Weights of a small image captioner: encoder norm layernorm, encoder patch size [8, 8].
Rows from block 2 of the text decoder, named by matrix and row number. Rows with one number belong to one attention dimension. Each number is 50 + 15 x the weight over its row's rms, rounded and kept within 0 to 99. All counts start at 0. After the name is the row's rms in percent of the matrix's.
# q: attention query, key and value (stacked) (decoder.blocks.2.attn.qkv.weight, 720x256, the q third), inputs 86-171
# k: attention query, key and value (stacked) (decoder.blocks.2.attn.qkv.weight, 720x256, the k third), inputs 86-171
q.107 100:54 40 37 88 52 59 53 54 43 61 61 78 69 57 52 65 44 33 62 54 27 36 41 45 46 38 74 70 70 36 58 37 51 41 68 57 58 60 44 50 66 62 49 28 38 55 88 52 48 51 39 84 94 55 29 38 54 48 37 22 49 58 53 46 63 58 13 62 19 29 50 30 72 44 53 49 51 67 56 35 45 50 22 26 48 54
q.108 095:64 39 63 50 42 60 62 86 70 49 23 35 66 63 54 40 54 65 37 27 46 60 56 34 73 67 35 40 62 20 20 41 47 84 71 63 42 54 44 40 42 67 33 47 77 46 16 55 25 62 33 51 51 38 60 38 59 46 89 45 49 39 59 47 07 62 44 70 36 45 66 41 36 27 46 42 42 47 61 60 37 50 72 81 52 45
q.109 103:24 69 40 45 85 83 48 80 56 58 39 60 49 18 41 47 33 74 59 53 72 52 50 42 52 16 60 37 44 38 44 56 47 47 47 52 36 57 49 78 44 55 65 38 50 52 62 55 41 45 15 65 45 48 49 60 50 20 53 47 46 32 72 13 25 61 61 41 72 59 33 62 61 59 76 24 52 46 55 54 49 65 70 54 64 41
q.110 100:56 74 42 26 44 74 45 23 51 53 42 37 31 48 49 29 63 43 56 38 74 41 51 55 69 20 66 37 60 58 34 58 31 28 20 48 58 22 67 28 34 57 61 59 34 49 32 57 52 41 53 46 51 43 53 66 61 54 62 75 48 56 51 54 61 70 63 72 55 81 47 44 38 67 60 65 47 48 40 51 67 34 38 73 55 57
q.111 104:21 70 51 54 69 47 22 52 24 51 70 52 63 45 31 56 49 57 33 33 42 77 61 60 46 71 23 30 43 37 61 50 91 77 24 26 42 57 58 60 15 30 50 36 57 51 64 49 49 66 76 11 38 61 30 65 72 48 49 69 55 46 43 55 38 51 82 36 56 33 46 42 69 62 54 49 44 57 14 40 59 44 45 39 42 45
q.112 097:22 46 60 53 57 63 56 47 55 45 48 66 78 43 29 62 33 44 40 45 33 54 75 41 55 58 42 40 59 35 44 68 43 82 76 52 31 48 33 54 41 49 26 33 66 53 62 51 36 70 27 44 55 67 83 39 63 60 39 53 61 28 87 43 41 65 56 60 64 71 99 62 75 59 53 24 67 55 48 59 43 42 57 57 56 45
q.113 095:50 64 51 51 75 47 55 52 45 38 31 55 45 40 70 60 39 62 36 44 55 52 27 44 39 87 42 42 46 83 52 53 37 41 55 34 42 17 49 61 56 36 60 39 37 37 57 41 44 56 49 59 17 54 41 32 60 38 65 65 50 51 57 69 57 29 88 55 59 32 34 71 20 54 38 63 58 64 76 36 70 56 50 60 42 83
q.114 101:31 61 58 49 59 59 56 53 41 32 38 28 59 76 46 70 36 33 24 67 53 73 70 61 56 56 42 36 45 73 72 50 81 72 44 36 54 51 71 66 36 50 28 73 77 41 63 62 55 37 66 33 34 45 60 55 54 53 50 59 57 65 44 47 57 49 91 43 76 67 58 39 67 51 50 36 37 71 28 44 61 44 53 49 44 76
q.115 095:40 62 48 47 52 47 47 55 22 44 43 55 55 49 62 68 56 34 39 38 67 56 73 11 11 36 66 58 36 65 60 64 31 34 49 51 49 76 60 67 52 27 54 34 37 63 56 30 66 43 23 61 46 44 51 66 35 50 47 73 51 59 48 29 64 38 68 71 34 47 31 56 24 38 68 54 32 61 47 45 60 29 31 47 53 10
q.116 097:48 37 46 73 45 52 76 37 52 65 61 38 78 63 56 87 58 48 60 68 36 36 42 55 54 71 55 58 60 53 94 52 29 53 66 54 58 57 49 65 64 62 19 74 38 50 65 34 43 56 51 69 39 50 36 44 68 53 11 37 32 64 58 54 82 99 29 75 60 30 84 61 54 46 35 61 47 31 64 73 35 70 63 43 52 47
q.117 099:67 52 48 63 59 51 53 29 58 48 45 65 43 62 07 14 61 49 67 60 40 41 62 56 38 52 48 49 50 44 44 72 46 57 63 58 36 31 57 49 30 51 71 28 38 56 70 53 59 67 44 41 53 41 66 27 48 69 54 65 00 36 72 48 62 57 38 52 37 63 40 58 72 33 30 42 45 30 71 39 78 51 59 71 67 48
q.118 095:30 84 55 65 58 56 50 49 47 51 35 70 37 66 56 10 71 81 40 38 63 64 22 63 35 55 29 54 14 57 37 51 75 45 42 39 43 63 35 74 52 49 71 34 60 42 47 41 67 70 30 38 40 32 41 66 59 62 76 44 39 36 57 53 38 55 48 38 44 48 36 25 51 57 52 54 80 40 56 61 43 38 46 76 37 55
q.119 113:40 54 59 37 70 54 53 32 56 35 38 35 61 41 49 60 33 60 41 56 64 61 54 52 37 46 48 42 52 46 37 73 45 52 48 31 53 61 64 61 38 18 58 61 59 24 39 72 41 64 69 42 48 29 58 82 50 53 26 42 43 34 66 52 60 39 79 58 77 43 59 56 81 69 48 28 37 57 33 58 81 49 36 48 39 70
q.120 104:48 56 26 74 23 57 30 68 31 42 26 81 34 71 69 15 38 70 49 38 56 61 61 34 57 48 38 32 50 53 44 42 58 54 64 34 55 39 49 51 66 46 36 45 39 46 34 63 55 52 39 51 45 32 34 58 50 42 75 37 64 47 44 58 49 69 47 61 55 60 49 49 29 10 68 66 61 38 62 63 35 34 51 61 56 44
q.121 099:68 48 47 43 30 48 68 51 57 39 39 45 66 60 43 32 52 58 44 47 31 44 57 26 53 55 51 65 48 61 48 37 39 40 64 78 47 46 45 41 68 52 68 53 21 45 49 59 85 44 36 67 46 57 51 23 72 49 51 47 63 46 58 53 34 49 41 40 67 60 34 49 43 41 68 50 72 17 49 60 27 28 47 59 57 62
q.122 098:49 40 51 43 41 32 77 44 67 32 45 62 33 73 53 18 46 84 58 37 46 52 25 64 52 71 44 45 47 49 34 51 43 48 65 32 39 37 43 50 37 50 29 37 46 72 27 74 53 45 42 60 59 44 53 50 36 57 90 62 42 25 62 50 27 53 65 44 60 83 31 61 41 19 57 51 63 50 43 66 47 38 31 50 47 48
q.123 103:49 48 41 43 52 53 36 46 40 32 37 53 33 63 60 41 64 67 47 46 44 68 71 43 56 58 37 18 52 45 42 73 42 36 44 65 49 43 31 51 45 53 69 12 56 74 40 60 44 42 28 53 45 37 57 26 41 40 71 44 52 23 36 57 20 59 46 24 44 58 60 41 33 57 31 65 72 52 51 85 45 66 48 71 50 69
q.124 104:35 61 70 50 35 32 35 76 48 54 78 26 32 51 40 70 57 49 50 21 58 42 43 30 38 59 50 44 32 85 89 75 49 65 70 49 67 72 60 55 35 60 40 64 68 35 30 63 37 47 35 39 34 40 37 58 55 70 65 57 62 36 67 67 59 68 66 75 57 34 45 43 38 69 50 35 51 59 22 70 40 57 41 91 48 52
q.125 091:62 75 48 42 49 41 48 65 48 23 50 72 39 42 47 64 25 40 36 52 47 51 69 50 63 54 56 80 36 64 65 59 48 38 44 61 47 75 26 49 27 65 54 70 66 52 52 61 55 32 49 34 61 43 39 68 48 85 79 72 75 47 17 47 62 80 59 39 65 27 45 31 67 54 47 17 76 57 27 33 59 45 39 72 24 71
q.126 094:36 42 78 55 41 67 34 20 73 59 49 34 41 40 60 65 45 25 56 17 40 68 53 35 53 38 39 63 20 48 44 29 59 67 75 58 54 57 79 45 54 58 49 47 73 50 62 40 69 50 27 45 36 50 70 53 44 44 41 63 45 50 56 49 52 44 66 52 76 63 42 47 52 94 65 41 54 75 11 56 65 40 39 46 57 18
q.127 100:70 56 31 72 28 49 56 39 24 42 58 44 29 38 52 43 59 52 53 76 53 51 36 87 71 51 57 65 44 52 59 74 53 50 38 56 45 34 34 60 65 46 49 17 36 62 35 45 29 22 57 40 43 44 51 65 26 42 66 33 53 48 16 50 56 63 32 56 13 47 60 50 32 54 36 80 71 43 68 35 29 45 53 33 47 38
q.128 105:44 17 25 66 73 61 47 49 46 45 66 56 48 47 44 41 72 55 61 95 58 28 39 90 66 51 63 22 76 69 70 41 52 36 30 57 59 70 35 39 41 38 47 32 41 44 46 43 47 36 45 38 47 78 47 19 47 29 35 49 38 60 24 66 44 30 26 62 41 58 64 58 68 26 57 36 56 45 66 84 30 51 72 22 48 34
q.129 098:44 59 62 27 51 50 45 42 37 34 20 36 50 50 48 17 42 30 56 21 57 57 42 55 46 37 56 42 37 48 31 37 73 56 83 39 50 37 58 40 40 49 92 70 55 37 45 57 67 44 47 28 39 57 61 68 45 30 56 74 34 39 36 37 70 59 73 35 47 65 27 47 50 61 72 53 60 91 35 43 65 36 44 69 52 45
q.130 104:54 39 42 63 45 34 79 65 63 30 37 58 59 58 51 62 60 46 41 57 68 41 47 54 64 78 50 73 44 47 46 53 45 67 52 57 19 63 52 46 80 37 37 83 69 29 80 45 40 52 56 44 53 65 59 17 73 21 22 38 55 53 31 58 40 55 40 65 45 16 67 66 55 53 30 64 36 14 38 20 35 59 57 62 61 62
q.131 088:74 72 42 63 34 39 23 79 28 59 24 82 40 61 42 44 51 58 18 50 67 63 44 53 26 35 45 61 29 30 56 55 71 22 36 51 38 58 68 60 52 72 45 41 24 54 57 41 90 74 66 47 53 38 52 71 56 68 64 43 44 67 63 32 46 72 61 46 54 58 16 62 57 15 67 31 53 59 31 40 63 35 48 58 80 56
q.132 095:27 60 69 54 28 36 58 17 31 49 69 38 44 39 50 49 43 49 59 45 44 65 38 44 39 69 49 65 36 52 57 36 27 60 62 60 63 50 72 59 61 48 59 59 33 75 46 53 56 43 72 77 51 57 58 74 48 67 65 78 55 50 49 34 65 60 70 33 51 53 59 49 56 70 68 54 62 64 34 56 57 54 36 52 25 27
q.133 096:19 51 85 16 67 35 35 55 33 50 73 39 66 53 52 77 56 53 29 37 55 67 42 61 61 69 18 49 39 56 38 61 65 77 78 34 51 63 69 64 40 52 35 69 77 42 42 55 38 57 45 39 65 60 34 56 49 48 59 40 58 41 14 29 64 60 68 23 37 48 50 61 56 58 58 57 49 68 13 49 54 54 56 61 51 53
q.134 099:54 55 47 53 48 42 44 76 69 30 49 54 67 45 45 51 35 38 62 70 55 46 64 63 72 56 63 41 75 55 32 56 25 52 45 51 27 44 63 49 62 73 26 44 63 39 48 32 47 68 56 61 66 47 39 47 58 51 51 66 39 41 74 48 32 15 24 55 35 35 53 77 40 49 44 69 38 31 62 36 26 62 62 42 55 45
q.135 115:31 70 34 32 51 65 29 35 69 59 50 32 55 35 62 57 49 46 37 52 36 63 24 59 38 22 42 68 44 60 54 62 63 71 48 43 51 56 77 76 20 40 62 85 30 42 38 43 64 59 65 52 33 53 31 73 50 65 45 59 60 55 54 59 47 61 70 34 74 63 45 50 57 75 66 27 46 47 46 41 53 44 69 52 31 46
q.136 100:58 39 48 58 27 32 55 64 47 43 48 49 74 61 35 53 65 50 51 83 51 50 59 63 51 73 58 62 87 41 49 33 31 52 60 54 57 30 25 15 52 36 39 30 52 51 40 19 14 61 34 60 48 33 36 51 49 38 69 52 28 48 37 46 47 35 18 63 31 40 54 49 60 45 39 87 29 41 62 41 53 42 59 46 56 40
q.137 103:48 52 42 50 29 14 65 39 54 61 89 40 34 43 41 37 64 45 43 45 65 41 61 56 82 34 51 38 57 42 78 80 49 59 55 69 61 49 51 50 27 44 42 41 58 57 49 46 30 11 57 32 47 47 30 44 68 46 56 70 53 37 58 58 43 85 62 49 40 56 39 43 28 61 41 25 76 44 52 63 80 46 56 61 63 52
q.138 109:38 66 50 35 65 47 42 21 41 70 70 38 23 44 37 64 36 50 41 53 44 31 59 60 50 44 34 53 33 50 45 51 54 49 34 50 65 43 51 54 38 21 71 52 49 64 62 63 36 59 82 62 56 60 68 39 63 78 37 62 66 71 13 53 51 35 78 34 46 50 77 30 70 56 57 41 59 54 60 49 48 48 48 33 31 54
q.139 095:50 10 45 60 35 28 72 55 66 57 65 52 49 40 50 46 36 57 55 64 48 50 35 46 62 47 64 50 63 39 60 32 36 44 59 49 43 44 58 46 63 52 36 35 43 57 61 43 27 44 42 48 79 49 49 57 70 65 20 26 27 59 46 61 30 45 14 85 37 56 47 57 39 46 56 36 38 36 49 78 48 64 54 45 54 44
q.140 095:60 59 36 45 40 50 31 56 70 58 62 71 44 56 75 63 87 41 54 57 45 44 85 36 28 52 33 37 76 58 15 51 60 36 45 64 52 40 45 64 53 71 44 24 32 72 45 10 75 33 30 57 70 60 39 55 48 48 59 38 38 52 81 50 65 49 11 63 32 63 31 24 46 26 44 32 56 28 67 99 44 38 48 41 55 40
q.141 099:43 43 58 51 50 71 43 58 76 78 68 52 54 57 16 65 40 40 57 58 45 35 72 61 50 74 52 41 93 49 52 47 42 70 34 53 55 26 66 49 39 46 35 54 54 78 54 58 50 68 43 42 70 72 34 22 67 61 39 38 62 54 25 60 64 22 36 59 15 32 46 48 61 28 30 72 53 63 74 38 27 48 65 70 55 58
q.142 096:47 26 74 57 53 40 66 34 45 64 41 49 57 48 84 49 31 63 54 31 68 32 22 09 37 73 78 50 41 50 40 68 50 37 85 40 54 34 34 37 51 70 60 46 45 55 45 52 38 52 19 68 26 45 23 45 56 36 54 71 45 66 69 66 43 26 24 58 50 57 35 44 28 84 28 52 54 65 17 71 30 50 48 57 56 53
q.143 099:26 52 38 63 65 56 50 38 64 62 68 22 55 49 40 50 29 19 56 64 35 53 73 40 43 50 67 39 51 48 55 42 55 22 65 24 33 34 49 40 54 54 25 58 38 56 42 39 54 30 55 55 46 41 62 40 81 49 31 68 21 77 54 54 37 35 47 47 69 56 56 71 53 82 33 23 44 55 63 49 37 53 32 53 53 37
q.144 104:49 48 56 38 54 81 51 30 81 61 76 55 43 24 45 36 48 56 16 68 46 40 26 62 49 45 50 37 26 57 34 55 47 40 63 29 41 55 67 28 64 36 34 40 48 43 30 58 47 48 46 35 43 33 33 58 50 48 37 29 40 43 40 31 42 39 56 48 73 62 44 48 46 42 49 57 25 60 55 59 70 23 67 09 53 45
q.145 106:53 53 75 47 07 55 43 45 70 54 48 45 51 67 51 80 21 29 22 63 17 47 34 38 54 58 52 80 58 46 63 33 70 47 44 59 38 65 46 42 35 61 55 66 34 42 47 63 34 55 35 46 64 48 34 19 34 43 64 60 58 44 68 52 27 65 51 56 30 31 84 56 46 51 47 58 60 37 63 87 54 33 24 75 51 28
q.146 102:41 75 52 66 29 31 58 67 78 33 29 50 20 31 50 78 47 27 43 53 55 59 69 42 50 49 45 50 49 48 38 50 47 49 68 52 78 50 62 78 38 47 27 63 58 54 37 57 48 41 52 36 50 53 73 26 23 42 51 38 55 42 43 37 26 47 55 56 41 59 43 43 39 63 63 49 39 45 44 50 68 60 50 32 61 40
k.107 103:78 52 56 53 52 32 24 47 40 39 18 61 38 48 48 49 54 69 41 81 68 51 68 38 93 70 11 56 49 45 61 48 33 61 51 42 66 44 45 45 59 49 49 32 59 70 29 56 31 46 49 77 63 40 32 54 50 47 21 45 42 63 65 50 44 26 35 58 48 71 13 51 76 59 74 72 46 35 55 32 54 52 72 53 54 50
k.108 094:50 45 61 31 45 69 26 49 19 62 39 57 57 47 63 68 35 20 42 50 57 46 64 60 62 32 68 31 86 39 43 35 45 60 47 28 75 25 68 62 70 48 58 41 62 56 57 65 46 63 79 65 61 50 56 57 51 63 45 70 51 51 78 46 53 38 58 56 62 38 32 41 42 45 51 19 79 46 83 61 31 43 87 39 34 78
k.109 099:60 56 21 35 35 34 48 47 50 82 54 76 48 53 52 55 43 61 65 64 40 40 59 66 51 64 61 53 30 29 31 38 71 52 74 35 38 48 38 36 57 52 43 24 70 34 43 29 60 39 39 63 66 44 57 74 49 37 53 50 51 58 61 49 55 72 32 54 28 76 50 54 43 46 32 52 15 47 27 59 65 48 58 61 33 73
k.110 094:51 26 41 83 53 43 75 65 51 33 63 55 52 62 57 49 72 72 61 67 61 63 13 33 43 56 31 49 24 57 55 42 58 39 47 62 38 51 53 61 48 60 52 68 25 46 64 49 41 32 81 54 46 65 47 40 57 52 46 37 28 45 52 48 72 61 11 54 52 45 53 35 55 68 66 60 76 64 60 24 16 46 52 39 19 59
k.111 101:58 23 64 66 35 61 73 56 62 49 31 43 61 46 56 48 74 18 11 29 40 17 31 55 43 19 59 17 34 70 58 45 64 36 60 42 55 75 40 35 48 23 59 70 51 30 52 58 34 42 39 57 38 57 77 51 32 40 85 61 64 41 33 70 44 42 73 47 50 17 49 14 13 39 63 43 43 65 42 22 51 60 56 53 68 48
k.112 092:27 44 26 25 53 16 68 38 61 49 56 38 25 64 28 69 36 42 75 40 61 50 68 73 60 39 48 59 37 77 36 28 81 67 53 30 45 50 58 52 48 33 34 61 69 61 26 30 77 67 51 40 66 56 49 44 42 45 66 63 59 47 52 29 57 49 59 35 50 49 22 49 61 71 70 49 50 50 46 55 49 48 82 48 53 48
k.113 100:76 80 40 68 53 39 45 84 66 52 37 17 71 27 60 44 48 62 47 53 26 51 45 54 29 57 65 48 34 65 53 42 51 65 58 29 45 71 64 46 44 50 54 41 42 48 52 47 82 31 43 64 44 52 41 49 59 58 51 50 66 27 52 37 67 67 28 25 44 76 40 44 42 21 67 31 43 54 78 41 69 46 65 37 59 73
k.114 106:38 62 54 36 62 70 38 26 29 70 35 41 53 56 68 54 44 31 58 31 71 50 61 57 33 21 51 34 26 48 65 45 64 54 75 91 50 67 67 86 11 54 56 84 73 41 54 38 25 36 57 57 32 36 60 63 55 47 56 79 57 29 41 52 60 59 63 38 60 30 38 27 38 62 62 41 34 48 55 44 27 65 52 47 57 51
k.115 094:48 39 16 68 53 48 60 85 50 53 92 43 62 42 58 59 48 75 74 75 26 53 58 64 51 40 34 40 61 59 47 28 48 62 33 45 27 52 59 32 51 54 55 56 60 34 34 74 43 51 58 59 32 64 63 29 63 62 31 52 57 22 49 34 83 37 35 54 53 35 58 43 49 36 46 52 43 39 63 41 33 61 64 58 56 44
k.116 095:63 38 40 63 52 38 57 33 32 14 64 75 58 65 52 60 46 63 55 33 44 48 65 52 52 64 37 73 64 34 49 47 61 28 35 50 59 34 73 44 60 48 39 69 51 14 53 47 52 76 48 27 45 74 87 61 47 36 39 70 47 49 47 39 36 36 69 74 51 45 62 63 80 61 44 46 52 49 45 32 50 67 45 49 40 69
k.117 102:53 50 34 35 47 19 43 55 63 62 48 50 52 51 41 71 41 49 66 48 43 63 37 68 88 57 63 65 36 56 52 62 19 39 40 18 21 46 47 37 59 40 66 01 71 80 31 32 58 35 34 55 58 41 35 66 55 54 37 52 70 60 49 41 34 43 40 29 66 77 60 46 47 63 67 49 42 49 58 83 72 47 28 67 44 39
k.118 095:43 49 41 32 30 28 48 80 58 65 75 23 70 39 38 61 53 62 35 65 23 43 50 63 66 65 59 32 70 44 72 43 18 34 70 32 21 66 50 70 60 86 38 48 33 34 33 65 47 46 36 59 72 60 32 21 48 32 33 26 45 33 43 71 46 69 57 53 64 90 60 45 54 42 51 50 49 61 58 37 31 59 50 46 45 47
k.119 102:73 61 52 63 53 53 60 52 36 66 55 41 56 57 53 21 60 59 61 31 33 31 31 61 56 49 82 52 44 59 52 55 58 32 71 74 52 76 39 40 10 26 51 56 50 44 66 27 49 37 71 56 37 45 69 56 62 51 71 30 59 49 39 44 58 50 42 56 61 67 37 50 27 57 52 56 45 77 59 50 62 30 30 55 38 44
k.120 116:53 55 39 77 71 45 78 76 45 46 66 60 44 46 26 49 39 43 74 39 58 43 59 82 35 48 35 30 82 32 66 46 41 53 45 47 31 63 51 46 45 58 17 45 25 77 52 59 73 65 42 60 69 53 35 66 46 70 54 47 35 84 48 57 45 45 51 25 64 88 75 35 59 17 68 21 37 45 45 45 35 42 37 43 44 25
k.121 103:35 57 57 56 39 48 38 40 47 41 56 83 58 53 40 30 55 56 58 36 55 49 46 53 52 40 48 63 71 84 45 57 50 49 46 61 52 40 41 55 30 31 16 14 58 41 21 45 55 69 63 38 65 33 30 40 23 51 61 49 33 65 17 36 42 52 52 44 36 50 43 42 40 49 61 52 56 57 53 63 68 47 55 70 83 68
k.122 103:45 48 33 22 54 75 78 68 76 64 41 37 45 59 31 62 58 29 40 60 69 49 61 61 56 54 29 37 56 55 51 68 32 38 44 32 67 66 61 22 76 35 45 03 44 67 39 57 78 65 31 55 40 56 33 53 44 35 45 57 33 53 70 46 37 68 42 36 69 76 56 58 46 54 63 43 36 52 57 40 48 56 62 48 65 46
k.123 100:31 74 77 60 38 38 54 11 79 71 48 54 42 38 41 47 73 48 54 41 29 62 70 57 57 44 56 40 47 16 33 48 83 70 48 37 62 49 62 55 43 42 44 25 64 59 76 32 90 61 73 57 39 26 50 76 40 51 58 59 64 57 53 47 55 39 42 46 62 54 25 37 32 74 41 52 44 62 25 63 31 15 50 63 56 56
k.124 097:62 48 48 54 49 66 38 32 56 77 55 33 66 53 57 49 34 31 30 44 35 40 41 64 38 49 67 75 60 50 40 56 56 48 49 59 42 37 43 53 59 50 66 50 15 44 27 46 23 35 51 52 14 49 60 48 54 40 56 82 73 50 32 60 52 34 68 29 74 54 55 53 47 44 59 44 34 63 66 55 49 50 55 38 31 55
k.125 092:42 68 54 56 38 33 65 43 63 31 23 23 41 42 40 36 65 48 28 56 57 41 42 50 56 11 67 61 18 58 54 46 36 24 56 64 68 21 58 58 39 56 42 55 65 36 51 52 13 42 45 53 58 40 52 39 42 61 68 24 12 31 55 42 49 39 55 31 80 48 71 41 24 81 58 25 66 41 47 31 32 52 67 49 25 75
k.126 107:37 67 33 65 79 62 50 63 36 49 45 33 47 26 39 46 51 51 65 91 28 57 37 84 43 35 31 50 74 51 74 41 71 66 42 63 53 57 52 53 54 39 65 89 30 28 49 52 45 45 57 41 35 54 68 50 37 52 46 79 92 52 47 54 54 55 47 30 38 28 36 45 62 47 56 36 39 38 61 56 44 60 44 52 42 48
k.127 096:50 52 64 75 56 36 39 24 48 30 56 59 44 57 68 28 72 66 18 45 70 38 44 55 28 67 47 69 34 63 43 69 32 24 56 48 43 46 72 52 74 36 57 42 64 31 60 30 55 52 39 52 52 42 66 35 38 79 72 35 19 47 42 67 52 49 55 95 48 65 38 59 62 55 43 43 57 62 38 31 26 39 39 55 38 62
k.128 100:78 67 57 46 56 54 36 33 30 36 53 80 37 48 36 20 64 41 53 31 46 57 69 33 39 37 46 74 13 47 22 61 53 66 43 47 51 47 40 75 45 47 23 50 62 42 47 24 65 56 51 56 49 36 49 86 67 60 57 40 34 67 51 76 44 67 51 95 27 52 32 33 52 64 54 57 78 51 49 48 47 42 59 42 30 38
k.129 099:56 74 59 50 26 46 47 56 40 60 55 57 49 37 46 41 47 48 72 76 43 33 28 68 41 62 62 59 50 43 54 53 79 52 53 63 49 61 40 67 40 43 56 50 76 31 31 16 46 35 69 54 57 52 33 61 39 89 58 63 47 56 39 45 32 42 38 43 38 17 76 17 32 50 52 53 73 64 32 63 49 54 25 59 62 60
k.130 093:52 56 49 59 47 65 10 41 11 50 24 52 39 42 41 65 35 28 25 58 39 43 45 18 33 48 38 66 57 41 42 44 65 41 39 73 11 55 76 48 24 50 73 79 68 52 37 49 30 59 64 33 69 69 49 37 24 60 70 68 51 33 35 47 60 37 45 58 59 26 73 66 42 48 62 26 64 65 56 46 68 43 64 52 70 47
k.131 090:70 22 42 59 55 36 52 40 52 31 71 66 49 48 59 85 41 65 73 74 50 65 43 67 59 35 42 76 54 72 64 43 56 57 34 46 34 44 25 30 42 44 41 32 48 50 35 53 47 44 34 46 41 37 56 57 53 39 47 44 44 52 62 64 44 55 27 35 37 53 54 38 51 65 66 62 54 48 42 53 49 66 59 51 31 58
k.132 104:53 40 48 54 46 57 27 40 57 19 52 44 46 54 47 46 97 35 57 58 48 54 41 83 59 43 50 73 76 56 49 58 72 46 61 53 62 55 38 62 54 42 66 95 32 34 52 43 30 30 71 55 53 40 72 43 47 54 71 38 56 45 48 49 50 27 35 79 44 42 59 38 52 74 39 70 61 32 42 35 44 64 51 70 78 71
k.133 100:45 16 30 57 50 42 31 40 58 64 59 36 64 54 65 11 67 53 47 48 48 42 40 63 29 28 51 56 41 44 55 55 51 51 59 75 64 38 74 85 58 41 55 91 46 49 59 49 22 42 79 46 56 43 68 53 62 63 66 68 47 51 61 19 51 32 63 45 39 10 54 36 53 54 26 63 65 32 52 10 61 60 71 44 68 48
k.134 094:63 54 66 64 65 43 51 42 70 31 23 59 44 69 37 40 32 46 33 57 67 52 57 66 26 49 23 58 51 63 40 29 55 46 53 57 63 57 32 21 50 40 33 36 65 60 44 58 56 35 32 28 52 63 48 34 42 46 64 48 45 21 44 60 10 47 58 53 44 72 70 63 45 52 54 65 55 53 41 77 69 33 28 34 25 49
k.135 114:59 55 53 39 47 51 45 23 56 63 36 60 55 48 80 13 39 59 35 26 52 45 47 52 62 43 39 55 19 70 46 58 66 51 73 75 34 58 54 56 37 54 55 52 29 55 27 24 15 47 40 50 53 35 65 38 51 55 55 64 58 47 40 66 23 43 64 76 66 67 56 52 42 46 51 61 55 38 49 29 56 77 56 85 53 45
k.136 100:35 62 80 45 74 63 64 82 36 53 64 33 50 57 27 77 17 56 39 50 48 68 57 57 20 74 31 44 52 54 51 28 48 47 44 52 21 55 55 30 70 51 46 49 49 52 68 76 65 72 47 49 48 59 28 46 52 45 68 38 57 34 48 41 48 57 49 61 45 64 56 65 58 55 51 34 68 70 49 61 49 48 60 49 50 43
k.137 093:59 39 60 46 48 49 38 36 56 51 45 83 37 59 57 57 54 54 65 34 35 75 48 23 48 51 41 53 18 58 39 66 46 65 54 50 68 35 51 35 74 25 67 70 20 51 57 42 31 67 14 31 44 58 59 46 57 65 62 57 56 47 45 50 54 36 75 94 71 65 48 45 78 32 44 24 71 51 38 37 44 41 37 48 44 39
k.138 104:54 38 57 42 34 47 54 44 52 29 54 19 99 45 60 00 62 76 34 51 60 42 42 40 61 46 56 63 50 47 49 48 58 72 46 44 58 84 78 62 52 86 60 81 46 39 46 49 61 39 19 67 45 70 48 63 60 56 40 43 64 57 56 46 51 51 44 43 39 46 51 41 38 60 52 39 59 45 37 48 52 49 49 46 46 26
k.139 091:42 66 54 48 53 55 34 71 38 29 62 64 09 52 29 55 46 60 41 50 52 28 69 63 44 67 41 61 62 50 70 48 58 48 29 56 64 18 48 67 39 42 58 77 55 27 37 72 40 56 58 30 40 74 52 56 45 25 57 54 44 52 39 38 71 34 51 81 43 42 26 91 52 55 84 52 84 52 68 26 41 50 67 46 64 52
k.140 102:61 54 44 53 42 43 65 66 88 59 68 56 51 77 36 38 35 37 50 63 52 22 63 45 70 54 44 46 38 49 28 40 16 48 35 38 45 30 65 26 72 49 24 35 32 54 59 74 61 62 36 39 49 43 26 29 75 35 30 27 37 71 40 32 42 52 29 46 52 61 63 62 51 43 42 70 62 52 39 53 60 44 60 61 51 59
k.141 097:44 53 44 47 43 54 31 55 50 36 29 43 42 45 78 57 51 67 28 46 70 68 44 31 49 57 62 67 51 41 59 50 35 53 46 53 43 31 49 28 33 45 36 48 39 55 60 56 46 59 22 53 46 57 78 60 70 57 53 77 49 38 52 36 25 38 49 56 66 65 43 58 48 56 34 57 54 47 33 30 52 40 49 26 23 34
k.142 093:42 71 45 59 63 66 52 73 31 52 65 53 46 48 61 51 61 49 74 50 32 66 38 70 56 72 00 71 44 55 35 48 39 63 38 58 55 51 42 56 35 54 76 56 16 43 60 52 63 62 40 45 60 39 52 45 58 38 59 32 61 44 64 41 79 59 64 23 65 67 54 66 46 52 65 59 33 40 70 67 44 39 40 59 25 50
k.143 091:33 63 35 46 49 36 33 58 40 51 71 42 29 48 63 32 40 36 76 56 51 44 44 46 14 41 52 69 54 52 36 58 63 60 59 34 52 55 39 59 44 64 76 66 42 39 30 52 33 35 54 56 40 72 79 77 38 51 62 81 73 59 53 35 71 52 41 52 51 45 37 92 42 42 53 74 76 70 60 21 66 44 56 50 35 51
k.144 098:33 16 42 50 60 83 73 43 28 49 69 39 44 58 57 44 72 59 66 43 53 19 62 66 46 71 40 28 48 63 42 70 68 76 50 80 74 34 51 65 53 42 70 57 51 73 34 58 60 65 75 64 69 59 69 61 34 42 36 56 31 53 20 41 46 21 34 59 29 46 50 31 44 44 80 50 59 37 61 45 28 57 32 47 47 60
k.145 110:58 44 38 43 53 65 30 48 33 65 65 75 27 71 61 28 63 41 50 41 43 36 60 39 45 35 51 61 50 41 46 66 49 59 51 41 36 20 80 46 36 47 45 54 27 32 69 57 52 41 79 50 37 41 69 39 54 58 49 69 67 75 53 51 66 35 66 61 25 51 24 51 37 38 33 55 37 66 63 42 56 72 57 54 86 78
k.146 106:59 47 53 47 49 56 40 34 41 40 37 50 31 43 72 51 68 56 40 58 54 58 51 47 77 42 57 68 38 59 51 43 44 70 40 52 40 63 40 69 34 51 67 53 47 48 60 57 36 56 53 63 62 46 57 29 20 13 32 68 55 64 56 64 58 48 51 55 26 40 39 31 57 59 48 67 63 49 78 20 77 48 84 32 39 28